A small contrastive audio-text model, trained from scratch: encoder norm batchnorm, text encoder activation gelu.
Rows from block 2 of the text encoder of a small contrastive audio-text model, named by matrix and row number. Rows with one number belong to one neuron. Each number is 200 + 40 x the weight over its row's rms, rounded and kept within 0 to 999. All counts start at 0.
After each neuron's rows are labels from the 100 texts, of 14976, where the neuron reaches its highest value: "fires on" is the input token at the peak. Only what is clearly more common there than usual is listed. The data: single notes of musical instruments (NSynth).
# fc1: MLP up (text_encoder.blocks.2.mlp.fc1.weight, 576x192), inputs 0-47
# fc2: MLP down (text_encoder.blocks.2.mlp.fc2.weight, 192x576, transposed), outputs 0-47

fc1.120,244,240,249,177,117,212,201,160,184,141,202,151,180,197,221,217,218,167,135,182,168,241,194,247,165,199,165,188,167,276,198,227,286,158,233,170,188,147,194,180,212,187,166,207,197,290,199,188
fc2.120,147,130,257,219,183,228,206,242,190,221,174,175,179,249,225,186,193,212,208,186,195,184,202,141,215,213,142,198,237,242,223,213,209,176,183,237,220,253,261,219,166,253,235,257,286,198,222,249
fires on: "<end>"; "synthetic"

fc1.107,214,183,187,210,185,121,216,186,162,181,181,216,176,208,170,225,205,188,178,197,333,180,160,138,228,174,214,113,211,190,246,185,236,272,147,177,211,182,222,201,222,232,211,221,123,180,215,198
fc2.107,215,286,265,240,216,213,178,178,225,213,206,214,204,204,189,144,199,188,188,194,171,145,155,229,217,300,156,157,168,207,163,199,186,120,156,184,187,281,209,233,170,253,137,210,119,167,154,173
fires on: "velocity"; "3"; "guitar"

fc1.33,224,178,213,232,196,216,131,131,154,196,248,165,198,180,171,154,194,189,122,188,212,157,195,203,173,234,196,192,201,236,150,144,251,195,207,174,135,219,281,200,200,221,169,227,164,189,184,194
fc2.33,194,191,204,231,256,226,257,199,192,203,242,189,209,219,268,222,223,178,194,186,143,265,150,207,174,203,183,278,172,222,204,219,181,167,229,252,227,248,172,123,188,182,151,221,241,224,202,176
fires on: "#"; "25"; "electronic"; "50"

fc1.563,189,167,250,212,195,164,244,161,204,228,199,210,250,194,191,213,199,148,236,223,198,208,146,184,165,282,195,182,140,277,153,178,244,262,135,124,259,180,247,277,140,231,282,221,214,219,202,213
fc2.563,195,334,159,136,183,225,131,154,214,183,228,180,178,194,160,150,196,146,240,232,234,174,195,272,175,247,202,158,168,192,181,248,244,216,203,190,221,213,186,249,188,209,143,194,159,205,186,190
fires on: "velocity"; "acoustic"; "c"; "keyboard"

fc1.468,213,208,222,244,169,184,169,231,155,229,196,168,210,184,187,251,145,223,206,176,189,186,178,177,157,234,163,161,151,237,227,195,210,195,179,209,140,233,260,245,139,277,211,258,185,226,170,172
fc2.468,259,290,165,120,166,245,159,178,221,153,217,257,162,199,153,195,199,169,186,215,248,150,222,230,209,212,204,199,228,138,188,180,219,242,232,132,231,176,140,252,199,216,176,216,154,161,247,169
fires on: "25"; "50"; "acoustic"; "b2"

fc1.4,144,189,250,160,201,260,194,258,162,189,241,219,261,207,158,227,184,179,242,240,267,237,194,173,226,208,197,101,211,207,187,176,200,200,175,264,176,239,232,255,242,224,231,159,171,172,170,212
fc2.4,241,212,235,189,208,250,252,188,205,183,188,217,256,214,169,195,219,219,150,156,248,274,194,149,211,248,188,129,195,213,249,149,159,238,204,229,159,181,203,188,194,224,231,228,164,150,211,241
fires on: "#"; "acoustic"

fc1.183,164,125,204,144,139,192,219,224,184,180,188,268,169,233,214,214,171,200,167,228,259,195,217,180,191,197,146,160,189,220,214,163,266,230,224,190,207,184,225,264,238,258,199,248,256,187,220,233
fc2.183,225,211,106,221,216,123,132,170,264,227,205,220,244,177,133,230,186,260,211,184,207,142,234,222,213,171,240,206,205,168,173,191,145,202,191,154,185,165,244,254,193,122,164,171,166,191,210,97
fires on: "electronic"

fc1.298,241,169,207,95,255,204,186,213,201,162,189,211,236,231,195,158,233,195,245,177,255,205,179,228,175,175,204,228,159,270,151,171,226,236,176,193,233,184,235,216,203,195,154,177,173,233,238,227
fc2.298,216,234,198,181,143,225,214,169,139,193,199,171,137,221,234,208,170,195,168,246,249,144,223,215,169,228,202,167,154,196,211,160,251,230,231,153,251,198,154,170,165,217,178,182,212,232,213,237
fires on: "c"; "acoustic"

fc1.525,199,235,261,150,120,230,208,210,202,172,206,144,104,217,218,254,198,143,188,163,163,280,208,179,216,228,162,167,190,211,183,213,243,167,175,163,180,154,187,262,223,246,209,239,225,212,242,271
fc2.525,214,124,148,277,228,88,133,202,259,275,197,222,246,195,146,235,190,274,214,150,214,165,208,201,196,153,226,225,231,216,180,204,142,199,159,181,163,154,276,274,242,137,199,162,208,220,228,141
fires on: ","; "bass"; "127"; "keyboard"

fc1.390,206,93,200,205,135,148,171,249,132,189,229,206,254,256,189,229,240,210,142,202,263,164,242,131,235,220,192,161,126,257,220,161,212,185,156,156,229,195,232,190,228,229,196,214,195,187,233,221
fc2.390,196,288,167,173,231,199,194,178,255,197,199,247,200,197,157,177,150,196,250,266,160,171,240,260,226,247,211,206,187,115,154,222,172,149,195,175,246,246,189,244,143,216,176,210,149,160,218,140
fires on: "25"; "50"

fc1.436,177,222,270,168,189,239,179,189,221,287,168,221,220,224,175,145,195,163,177,231,180,220,234,182,228,202,144,161,260,204,188,204,272,157,178,172,198,194,216,221,265,241,180,175,145,211,168,227
fc2.436,211,168,206,156,157,201,141,189,158,169,202,204,142,190,168,145,218,170,180,180,286,190,227,210,200,206,179,151,197,195,185,190,239,260,192,169,203,179,200,241,251,254,239,227,217,207,197,258
fires on: "acoustic"; "vocal"; "#"

fc1.405,201,224,233,133,213,189,129,239,224,201,166,231,206,206,175,197,219,239,171,181,274,231,236,197,226,199,178,121,200,186,168,236,167,205,223,233,162,194,198,258,211,193,154,221,236,214,170,206
fc2.405,216,162,233,173,162,212,216,192,127,151,173,189,192,179,177,169,240,175,152,153,274,222,217,164,231,221,169,70,193,227,235,144,194,285,201,183,187,174,165,216,222,243,221,252,195,168,220,268
fires on: "#"; "vocal"

fc1.458,298,205,222,154,218,215,174,230,229,244,154,230,179,126,255,250,208,131,102,205,356,194,182,167,225,171,209,135,161,133,176,178,190,244,206,175,146,149,208,217,240,225,174,207,160,201,296,197
fc2.458,216,250,283,195,145,264,193,225,160,210,152,173,146,180,263,201,269,135,176,193,134,139,136,246,201,183,182,183,195,220,173,193,223,155,182,254,202,248,142,171,147,235,137,230,217,233,141,187
fires on: "bass"; "50"

fc1.564,176,129,255,159,196,184,197,136,195,154,220,244,209,183,217,182,184,180,206,230,211,177,169,220,281,212,181,157,165,212,190,177,204,298,193,121,188,156,213,250,223,238,250,289,193,188,240,164
fc2.564,236,234,152,216,225,141,122,150,261,229,219,237,216,163,152,201,192,233,192,175,232,103,198,219,209,195,236,188,193,177,169,182,153,171,173,149,189,178,228,288,176,117,152,171,141,208,189,113
fires on: "electronic"; "acoustic"

fc1.316,270,203,197,167,193,168,209,165,211,225,273,129,192,217,210,181,207,187,244,217,231,182,149,251,135,280,166,228,163,181,189,227,236,249,190,142,228,203,191,158,239,167,246,165,162,181,184,168
fc2.316,221,190,150,219,265,157,262,192,234,175,221,256,219,221,181,229,181,214,216,226,188,254,235,185,223,145,228,239,193,143,241,137,149,201,247,207,205,167,219,193,212,168,242,198,138,210,278,215
fires on: "25"; "50"; "75"

fc1.216,208,137,221,197,174,181,176,166,150,243,190,225,212,190,164,176,237,217,185,262,222,157,158,254,209,237,214,167,157,171,131,158,197,198,173,142,188,209,215,247,172,173,207,210,180,198,236,211
fc2.216,218,308,178,131,158,228,149,151,204,177,230,188,136,205,188,195,222,155,182,182,227,109,195,212,200,196,227,205,198,171,195,178,239,218,219,154,231,172,165,205,180,194,112,200,206,191,209,210
fires on: "c"; "acoustic"; "#"

fc1.511,108,194,220,203,217,279,206,215,229,148,92,199,216,203,156,198,165,248,259,203,205,234,178,307,215,198,238,231,111,202,138,268,253,193,215,171,184,220,246,202,205,211,226,191,188,256,178,176
fc2.511,201,198,161,236,175,211,152,194,155,179,243,150,185,227,156,195,139,190,145,252,298,127,214,209,210,236,146,202,183,187,165,194,176,230,170,149,222,250,164,221,175,231,149,175,207,184,219,191
fires on: "<end>"; "acoustic"; "guitar"

fc1.420,215,222,171,191,206,237,220,175,249,255,246,233,244,227,222,140,281,140,204,203,346,225,145,204,137,135,239,222,206,213,186,134,230,188,207,222,153,146,225,204,172,191,248,238,205,160,234,232
fc2.420,184,270,264,175,84,242,208,236,194,200,161,219,130,194,269,193,236,172,176,224,150,144,188,228,219,200,218,191,216,164,230,209,210,179,194,247,241,215,123,151,129,240,183,224,217,224,188,199
fires on: "25"; "50"

fc1.13,198,191,190,198,190,156,182,153,109,251,218,234,213,138,225,175,219,182,191,264,212,184,93,242,232,272,216,163,171,260,109,158,204,135,195,194,183,201,237,213,202,207,235,263,196,153,191,179
fc2.13,198,244,183,149,174,253,148,224,222,118,221,236,174,240,160,183,243,104,191,197,210,193,194,253,215,184,195,213,224,121,206,243,252,227,204,188,208,163,157,221,201,221,127,218,180,170,197,217
fires on: "25"; "50"; "synthetic"

fc1.49,183,192,252,184,169,203,127,205,251,204,196,145,242,142,142,223,184,245,161,227,265,201,192,193,204,215,178,92,185,240,135,229,194,234,168,262,128,179,209,267,228,211,191,182,158,143,143,247
fc2.49,222,199,228,158,197,260,252,204,180,161,182,199,257,208,154,186,227,203,153,159,268,276,212,141,227,240,178,104,198,213,255,156,176,272,225,223,175,186,194,189,197,219,226,228,166,143,216,257
fires on: "#"; "acoustic"; "vocal"

fc1.412,181,169,183,165,181,164,212,198,203,187,212,188,203,199,140,150,197,156,146,263,246,141,179,272,242,192,215,195,223,210,257,248,209,249,180,215,255,226,267,197,236,204,226,241,150,140,211,210
fc2.412,228,231,119,201,217,145,153,174,253,197,198,254,230,178,116,221,166,240,206,207,213,132,265,224,239,200,226,194,197,143,146,190,153,196,186,175,208,193,236,274,159,157,167,182,160,187,201,109
fires on: "electronic"; "synthetic"

fc1.402,212,193,163,191,181,232,170,222,150,197,144,121,194,209,143,216,285,171,154,218,240,166,231,155,226,170,154,173,207,176,218,161,189,264,224,218,178,196,229,255,232,234,192,202,138,189,194,238
fc2.402,134,150,259,166,221,271,199,237,186,202,237,181,206,228,220,148,225,186,277,192,192,241,212,242,133,212,148,203,225,236,173,265,220,196,240,275,194,230,250,208,143,202,182,196,253,204,173,280
fires on: "bass"; "f"

fc1.314,257,244,258,114,166,183,217,216,219,163,218,187,184,225,222,96,195,146,210,205,167,213,206,198,224,216,190,197,203,202,160,280,218,195,193,148,240,162,187,211,216,267,230,237,140,196,192,242
fc2.314,195,133,233,259,163,176,175,224,209,277,162,184,172,163,210,248,251,239,144,148,225,159,131,157,192,162,243,224,257,236,234,240,156,214,160,255,153,178,192,222,187,136,224,140,184,225,167,158
fires on: "bass"; "f"; "127"

fc1.192,182,205,179,209,233,144,163,162,222,200,251,197,226,137,207,207,180,178,246,252,211,141,198,216,166,209,175,207,173,175,120,234,266,264,206,167,188,242,198,176,228,121,195,193,141,213,178,195
fc2.192,196,201,139,235,250,148,224,236,237,177,210,251,228,232,158,223,139,247,210,241,185,228,264,187,245,164,198,257,211,148,258,133,141,151,219,197,241,201,251,216,192,205,235,213,113,211,287,212
fires on: ","; "bass"; "keyboard"; "guitar"

fc1.73,175,181,241,178,181,225,174,196,181,267,164,222,249,140,138,174,203,232,233,182,208,196,176,189,177,226,193,66,196,215,131,197,205,205,173,179,165,221,235,283,274,228,239,166,144,142,164,252
fc2.73,211,217,246,170,224,263,259,193,196,160,189,192,246,191,147,196,234,215,179,169,241,307,207,171,209,240,206,101,188,194,255,189,198,280,261,225,182,180,153,182,205,209,229,224,182,134,207,255
fires on: "#"; "acoustic"

fc1.523,231,166,271,159,133,270,170,205,205,259,220,223,152,210,181,159,224,207,129,246,293,238,184,181,161,220,176,132,241,163,172,201,175,193,189,201,220,182,262,235,199,210,198,179,183,134,125,216
fc2.523,232,175,232,178,174,242,207,186,167,147,178,185,221,204,138,174,239,195,154,175,280,221,213,170,211,218,170,92,203,221,229,158,222,281,220,185,186,139,173,220,193,229,195,239,198,168,202,261
fires on: "#"; "acoustic"; "string"

fc1.268,229,176,235,211,180,230,150,161,208,211,201,205,216,178,202,162,177,195,182,223,242,166,194,222,157,181,171,145,212,288,124,183,214,179,140,216,84,219,229,267,208,269,153,183,253,169,94,205
fc2.268,187,241,198,184,267,246,281,169,224,196,214,243,283,180,157,169,202,253,241,211,177,203,215,229,237,259,228,165,173,165,188,209,165,221,205,220,218,238,162,211,138,187,196,185,233,118,179,157
fires on: "acoustic"; "#"