A small contrastive audio-text model, trained from scratch: adamw at rate 0.0017.
Rows from block 2 of the text encoder of a small contrastive audio-text model, named by matrix and row number. Rows with one number belong to one neuron. Each number is 128 + 24 x the weight over its row's rms, rounded and kept within 0 to 255. All counts start at 0. Numbers have three digits each. After the name is the row's rms in percent of the matrix's.
After each neuron's rows are labels from the 100 texts, of 14976, where the neuron reaches its highest value: "fires on" is the input token at the peak. Only what is clearly more common there than usual is listed. The data: single notes of musical instruments (NSynth). In brackets: how many of the 100.
# fc1: MLP up (text_encoder.blocks.2.mlp.fc1.weight, 576x192), inputs 144-191
# fc2: MLP down (text_encoder.blocks.2.mlp.fc2.weight, 192x576, transposed), outputs 144-191

fc1.96 103:154162152117086127099088079125115202115154126125160101103135146116143127132098095142109128115142095169105091125111129111115108141112127120126092
fc2.96 099:141113143115112126149135099149139103124130114106157125154093119130133147124157136143084124076112168130158130112162120104148142082158105119110122
fires on: "<end>" (65); "guitar" (22)

fc1.381 108:099169117147158156115140113123160121114174117093086118119158162139101125109106119097137124135129141148129113135127128111159093146140148133136147
fc2.381 094:128102120071130159118144125171102136160163095145168127155155088169158145115097175122123144117099159145105160120145181129148110132113182134151091
fires on: "<end>" (28); "synth" (21); "b" (11); "acoustic" (8)

fc1.237 107:130150156129163129184120121118148144107116145137115100110092149155154102109167126113148068138171112102132134112096129127119094104143142127106129
fc2.237 084:149101135144171110088151152114173148086068121138143122128081109084128110139116166096112088125154123110145156160137102197116137156129096157079136
fires on: "vocal" (37); "acoustic" (22); "#" (21); "synth" (11)

fc1.242 099:114098137106105107167110080104166177116123114089132126122121128114109124072129083105127105116116162151145130141143076149095115109131165123114117
fc2.242 073:122130120148091166133121120126120130113142171142151116111143130099110153141125082168127185150170124115094147088101171095119126125171144121145118
fires on: "guitar" (47); "acoustic" (22); "e3" (8)

fc1.68 108:102136109135136101170127125047115140069150158136129133102099165131146092116172160155132155122114133097163111104089100130155130168158113115140134
fc2.68 114:112110055130107121091134101124137144143128093109153143166143133108132111069127157080132104136133146172132129138139135160146131116092138148133107
fires on: "electronic" (37); "bass" (24)

fc1.547 116:113104138114168111135163131093164142122079132114132157124114136089115109085127137079104116127118144126155135136137133111092151119128115196088154
fc2.547 127:123131156126100158157101102134107148108133195133150090102107147114125144138126074145100157115157139096099118110145147096117159128151105112122109
fires on: "d" (28); "electronic" (27); "synthetic" (9); "acoustic" (7)

fc1.288 108:142149104126116131117122115138094122135107118119118124115139153183132127097151129151139157148114091135112144105135164144107104141136138128164121
fc2.288 103:134110112075137158111148136171103132156156100143173117167155083167146148122106178119118143114083165140104159120145177128144108129121174132146095
fires on: "<end>" (44); "synth" (8)

fc1.378 086:130123115112111144117127098124111117087143107132171114163131117154112124117134171133168125095159158149082106148117140185174136146138143143147175
fc2.378 049:117144122141082109114087102088125169134137117180104152123135142110138107090111098139141125175143107159109111134112139129100119171115114134125134
fires on: "electronic" (38); "synthetic" (28)

fc1.464 096:141145118131136127124109130089133161065110100128112118065120136159154096152159173126116118107151175131163089112146095111133107169086087110098132
fc2.464 068:081065104121137118069134101098131103144101097097169171100110160102116110113125164123092113101119118154146139102145127152140145124101145158114098
fires on: "25" (35); "velocity" (33); "50" (32)

fc1.241 094:072139154100157126134150136136112127118136114118097078133112117141129092136156122098123127138086124128137086142078136120103080169131130080149143
fc2.241 074:141120144163163104107134142127151142094054142152146143138073115061115122143122161118116091115186134121152140170117097178122142140133077136083126
fires on: "acoustic" (60); "#" (21)

fc1.202 108:109144094118134117123118113036191145121145123100091140132139140119108133088144157116171110147119110125137148105099111138138123141123127145126189
fc2.202 090:124148104145126140130117158125086115101128177167144104116151132159151135149120131141167149159143107110114119129090142149165157148121133123166140
fires on: "velocity" (41); "25" (26); "50" (25); "75" (8)

fc1.564 101:122142126098152080113125101074172124137111114086145126122089143147099150118138118076118094134130127115123103120140101128104110082087113163099140
fc2.564 101:134150146137106174150119106118105153082160189134153077118131142139137146093130091139115169133141133109094130120142164100144143145157124112163138
fires on: "electronic" (48); "acoustic" (39)

fc1.187 090:145149147149158131119136150125142104144144158108091145129128151119125067124150121140180111147138124136152160116130113103137110132156147168175122
fc2.187 050:167115106135095135131111088119134181115116124138157133151112147102127132126097129086096110121160126103121136118145111140132138139111094129093117
fires on: "acoustic" (59)

fc1.458 098:163178135124133110162142160154123141097131168128101115140119158134119147072141124126115114150124130143130124108116097143122139167141110111112152
fc2.458 090:131110077127123120081167129115143127144177078112145145160178117143141119083114157111169135161110140157104160111110144146165127153126182166161130
fires on: "bass" (41); "50" (8)

fc1.435 091:076124116143109138111154110123168127150142141092085125160170113127099140110165154146175143119093150126095135109111131089177094148137130092101128
fc2.435 049:115123112108148115082124076128156156142105099141151115155130133116125126150115140060094138092133152154108113172095116159038132134100124158127106
fires on: "guitar" (67)

fc1.54 111:134159172094174118120142101111186091137129070141153140103117109144118114145166145169155137123109157135161101137106122143135107125112143150138193
fc2.54 082:108107132136099116149094126137131141101153178144141093135141127125122138139121124127135143133127126108090110109149129106142183127155122139167105
fires on: "guitar" (51); "a" (30); "acoustic" (15)

fc1.180 121:105162144126162132135143132092149155119132097087106102115152147164121089107135112154129116139103117131120089118077119113134097135116176132120166
fc2.180 117:120097127097154140138117161147126158128125163132115114127147102181091129161090100123164123157133129104077151133115151154130115139096176152145102
fires on: "c" (93)

fc1.316 096:133149129132132150142132092142148135103154136118096105132143164144094091143121112125188099135151074147103142141119074134118121159123115144120133
fc2.316 070:127090131091143131151130122159123089124109120113152159123084124152123138172145119160098124056118173120141137112171119114152119084117125136109093
fires on: "25" (26); "50" (17); "75" (10)

fc1.542 098:102141137117146115160141069096125114131121136114061093140084116172183087130164096098104114117122148133142150121100097127134129159107119168097094
fc2.542 061:111131096154062176134096098119118153087158173123160110117143157111119140108114103140134154154141125132088119103124154101149135127139145130147115
fires on: "c" (32); "electronic" (26); "50" (22); "25" (20)

fc1.329 111:123188114102129119131166112090142134137126092116117143144168152145120131098153139135133136140130119166140131118117131093104079145118170140120172
fc2.329 105:108120152088131129159093106155110156106137158151153092120144108161126135164108088110123141101152146126090096170136114116093112140097141135150104
fires on: "," (56); "1" (16); "0" (11); "2" (8)

fc1.73 113:126156115126174109143135129103124152145120123102088073112124143119128102102176114081142085121156167133174117129099129132116133124118126137117128
fc2.73 088:149119156151182121099154176138141144108034157160125127127079114088116140153105135100134094145184127134137157161097122203103143128125111119077122
fires on: "#" (56); "acoustic" (39)

fc1.555 113:104166126153116126117126126073135163133149089138102139078101130130129120145131123135154080154118087130130141129086163132114151117131155149098159
fc2.555 102:121163117125123128161140154135070078141163109143130178134161119164141150168142140170183133131089088126142128092088138083156144117116142107155148
fires on: "bass" (32); "synthetic" (11)

fc1.46 092:105163103162134134138116109089140138143134091083150115142093140121136124126158124109088098104118122136161099166121134109135142131104104140106170
fc2.46 085:126153174128134140140125144141091090130131166157123098115126115153149145169152099154122184124143121085136110128124131100132162127168101103156143
fires on: "bass" (31); "g" (16)

fc1.254 093:146134090116160144111135117129111139118084119125080119121117127133148139094133161105137125155119135107109133143111122109129126164120122124116133
fc2.254 082:163100137137148107108140108105168140114096103113147112125085139104147118117140154092076092092112132124164118143163090155096140118145081137080146
fires on: "vocal" (54); "acoustic" (16); "#" (13)

fc1.317 100:123139140093167118114106092119173131125093118098113099122082136165105111106160098100135084078137165114150127120118088131085107147100101145083141
fc2.317 113:127140150140098176145105099117117148094147183131143092101132156123129141111129078146108175139158126103090125114139154094133137133157126115144113
fires on: "electronic" (48); "synthetic" (35)

fc1.67 111:099146150122120124118129127127170157099132128070104100093091142161100085135146113125113079126137140117120118146119116125120081110104137162135137
fc2.67 100:096135141139163115128139184168131105143048146150113152126121096108092169164132123122152137145168135153141129158071136153118101112131129102145135
fires on: "acoustic" (80)

fc1.525 099:114103132146111100121157108109132144150083123091142145166086145111095098109141149126160080106123108157152142141133113121114154113103105185085111
fc2.525 101:132168177116129153167126119154103107127131169148117084118109107138124163149149073153107173096123132073145112138136129075118150118157094096142143
fires on: "," (42); "bass" (25); "127" (10); "keyboard" (8)

fc1.9 106:093152153169133124097112108131139148166105123144107093071115151112123108150111083092113085123145125128136091132138076109105106116147151132080129
fc2.9 096:124078101140100100133124143137128092108116119111166164144088132092112138156143149171114110083124101103138146106156107119160150080147111136093106
fires on: "acoustic" (72); "#" (13)

fc1.505 090:096126097152122114156120071110136119103113052088089131122073143166161131130184120103080102140096122169175110134143122119131103160116108167138141
fc2.505 062:105127165138150089108110134138152108165100133154103114127118090089097113186129083153097132133153125073145131152157090143090100139131126165082122
fires on: "<end>" (21); "#" (10)

fc1.141 100:163118130156140128107121110038174141085164066118156148091156171109104109136149164130114102137116115142135102130093158149140125142131128151123145
fc2.141 092:128153159135135130142130148132093090118117153165126124118134126147154141184151120158136164132144104105144122130104125115148170137145109102139159
fires on: "<end>" (52); "g" (32); "f" (7)

fc1.246 110:119156151147163117119141159164103127097138130102098118137124120159104094131162113101130108130167130113146144114103108170105135147145095136123166
fc2.246 096:156107130137161114079132124105183164108072115122121122111090139112121091116108136091107084123169129108126143159145102177095127146115105165076129
fires on: "vocal" (52); "acoustic" (28); "#" (13)

fc1.219 105:142127147120151104107096084095155133123107134099103123139129165132117105094153100106130084129127148124122138122133124120093129116115130166094109
fc2.219 098:134146159135099173160116108131115142086153189131161077116132139113130150100132087137103181138148138114098123105141161092136147121166122104157122
fires on: "electronic" (48); "synthetic" (45)

fc1.55 104:119124118170142139124134102058140137125123122103075122117118181099163098112157140112117130148105152144146097132104174154122111116108153130135157
fc2.55 097:138173139106137146163134139124070117145160118165137167123161108178161132172118136153174131135112102132131114129077132098124129135096138103136144
fires on: "," (41); "bass" (35)

fc1.350 092:122151153128139110137120074098152117147128095116105139162125165126090102078127106079163082076163140161140133154134094147126142111095120157087138
fc2.350 082:136147154148093173159116112127115142069152196141165081116130132102123158109140095137106171137143138121110124094128163090137157116166116102157134
fires on: "electronic" (48); "synthetic" (43); "25" (7)

fc1.183 106:118155157114184078138133100082182143153089121111127169130111137128130170093123098107110079140113123129121155109154080160074145116115078144109153
fc2.183 120:134150170133108166150110109132112146098141199145148068116120135116140144118131084136094170128152139102102118118152141098132158138167105101137120
fires on: "electronic" (8)

fc1.226 111:123147099129162142100117138080126179118090143151124122104097145161153092135105116120123095149139132137132142129123118158148110187103120120107149
fc2.226 128:117088096102136129106133148152113090173102086115142195128127143125117128129100159133134102101121128152135153104141149154134122079095159133101081
fires on: "velocity" (71); "keyboard" (13)

fc1.72 101:127150110107173073144132143109172154111191091116132097106157129184098111090168137134145105105135113114129112109094121127154103140135126148183178
fc2.72 067:132124086136097147096096091117135174128092128138130136109124148087144109109108122102097102143185138178123116152120138170107123137092132125096098
fires on: "25" (28); "acoustic" (23); "50" (20); "synthetic" (11)

fc1.225 081:121161154115102108132116150142161127156118136168144180142138112165103124131102107127156131145131139120150125183089163088104093163114119110096162
fc2.225 038:099107134140116111095092091112141182115152106152118107120117129103099142145104111112098145109131137131104106131081134135104155134091109137134156
fires on: "," (43); "acoustic" (23); "2" (7); "127" (7)

fc1.112 109:140120129143159129114112137117136115090122167128077128119117172117127121131182114128158078163132136149147113153115142120129149129125101104122160
fc2.112 097:147124148149182122108157166136165129102044156142108126139078101105106153151126137101147100151163133112151149156090131173117149136146109121097150
fires on: "vocal" (44); "acoustic" (40)

fc1.3 117:141175174161096139190118096126135107111124139099086115121069157120095137114157091136165109117174129129141126140100105133131098156135098104086148
fc2.3 093:145145158108162127148147163131122121159099125141123174132095134116104152166105138146155096129143126127141163113097143140109126119096151116068111
fires on: "<end>" (41); "#" (24)

fc1.439 102:130150157195114103107114087102161150107092116091138134111085187104087113078171115107101126151116125124110135154109142147121146114140110107115152
fc2.439 090:130185120115152138134138156138072083172142112132098174128148122137142140127140134160171128143125117126141121138096131090147134135107144094140137
fires on: "," (50); "bass" (18); "127" (13)

fc1.495 092:154155121121101116135188108134159141110108145119085123148151159140128117135140190145185152111131103110100145161127117121138086147102117149189154
fc2.495 055:130109101151097131115085095083136184119119125130145136125123152104126116084100110115105113154152098144102128127137114152125144160103096130112124
fires on: "25" (30); "50" (28)

fc1.334 087:103135133070160135143105088102091134131079140155126121148138130195114142143127127128170138116140135113114133158152151143111125155105116159147139
fc2.334 048:126109121144102124116087104065143173130122116154126175117132144107130097119106107140116115161158095155115127134107122159132126174094103135108128
fires on: "velocity" (47); "acoustic" (24)

fc1.191 105:110113111081154119124120093087141156124122125102072071116131131172091146104113113126126140139153175104106148171107096128088121090121138162120159
fc2.191 085:134148119137089179129111094104121171081152173124162081118145153114135130081121105136119164154132129130083137101136162100149125144151136121158121
fires on: "c" (100)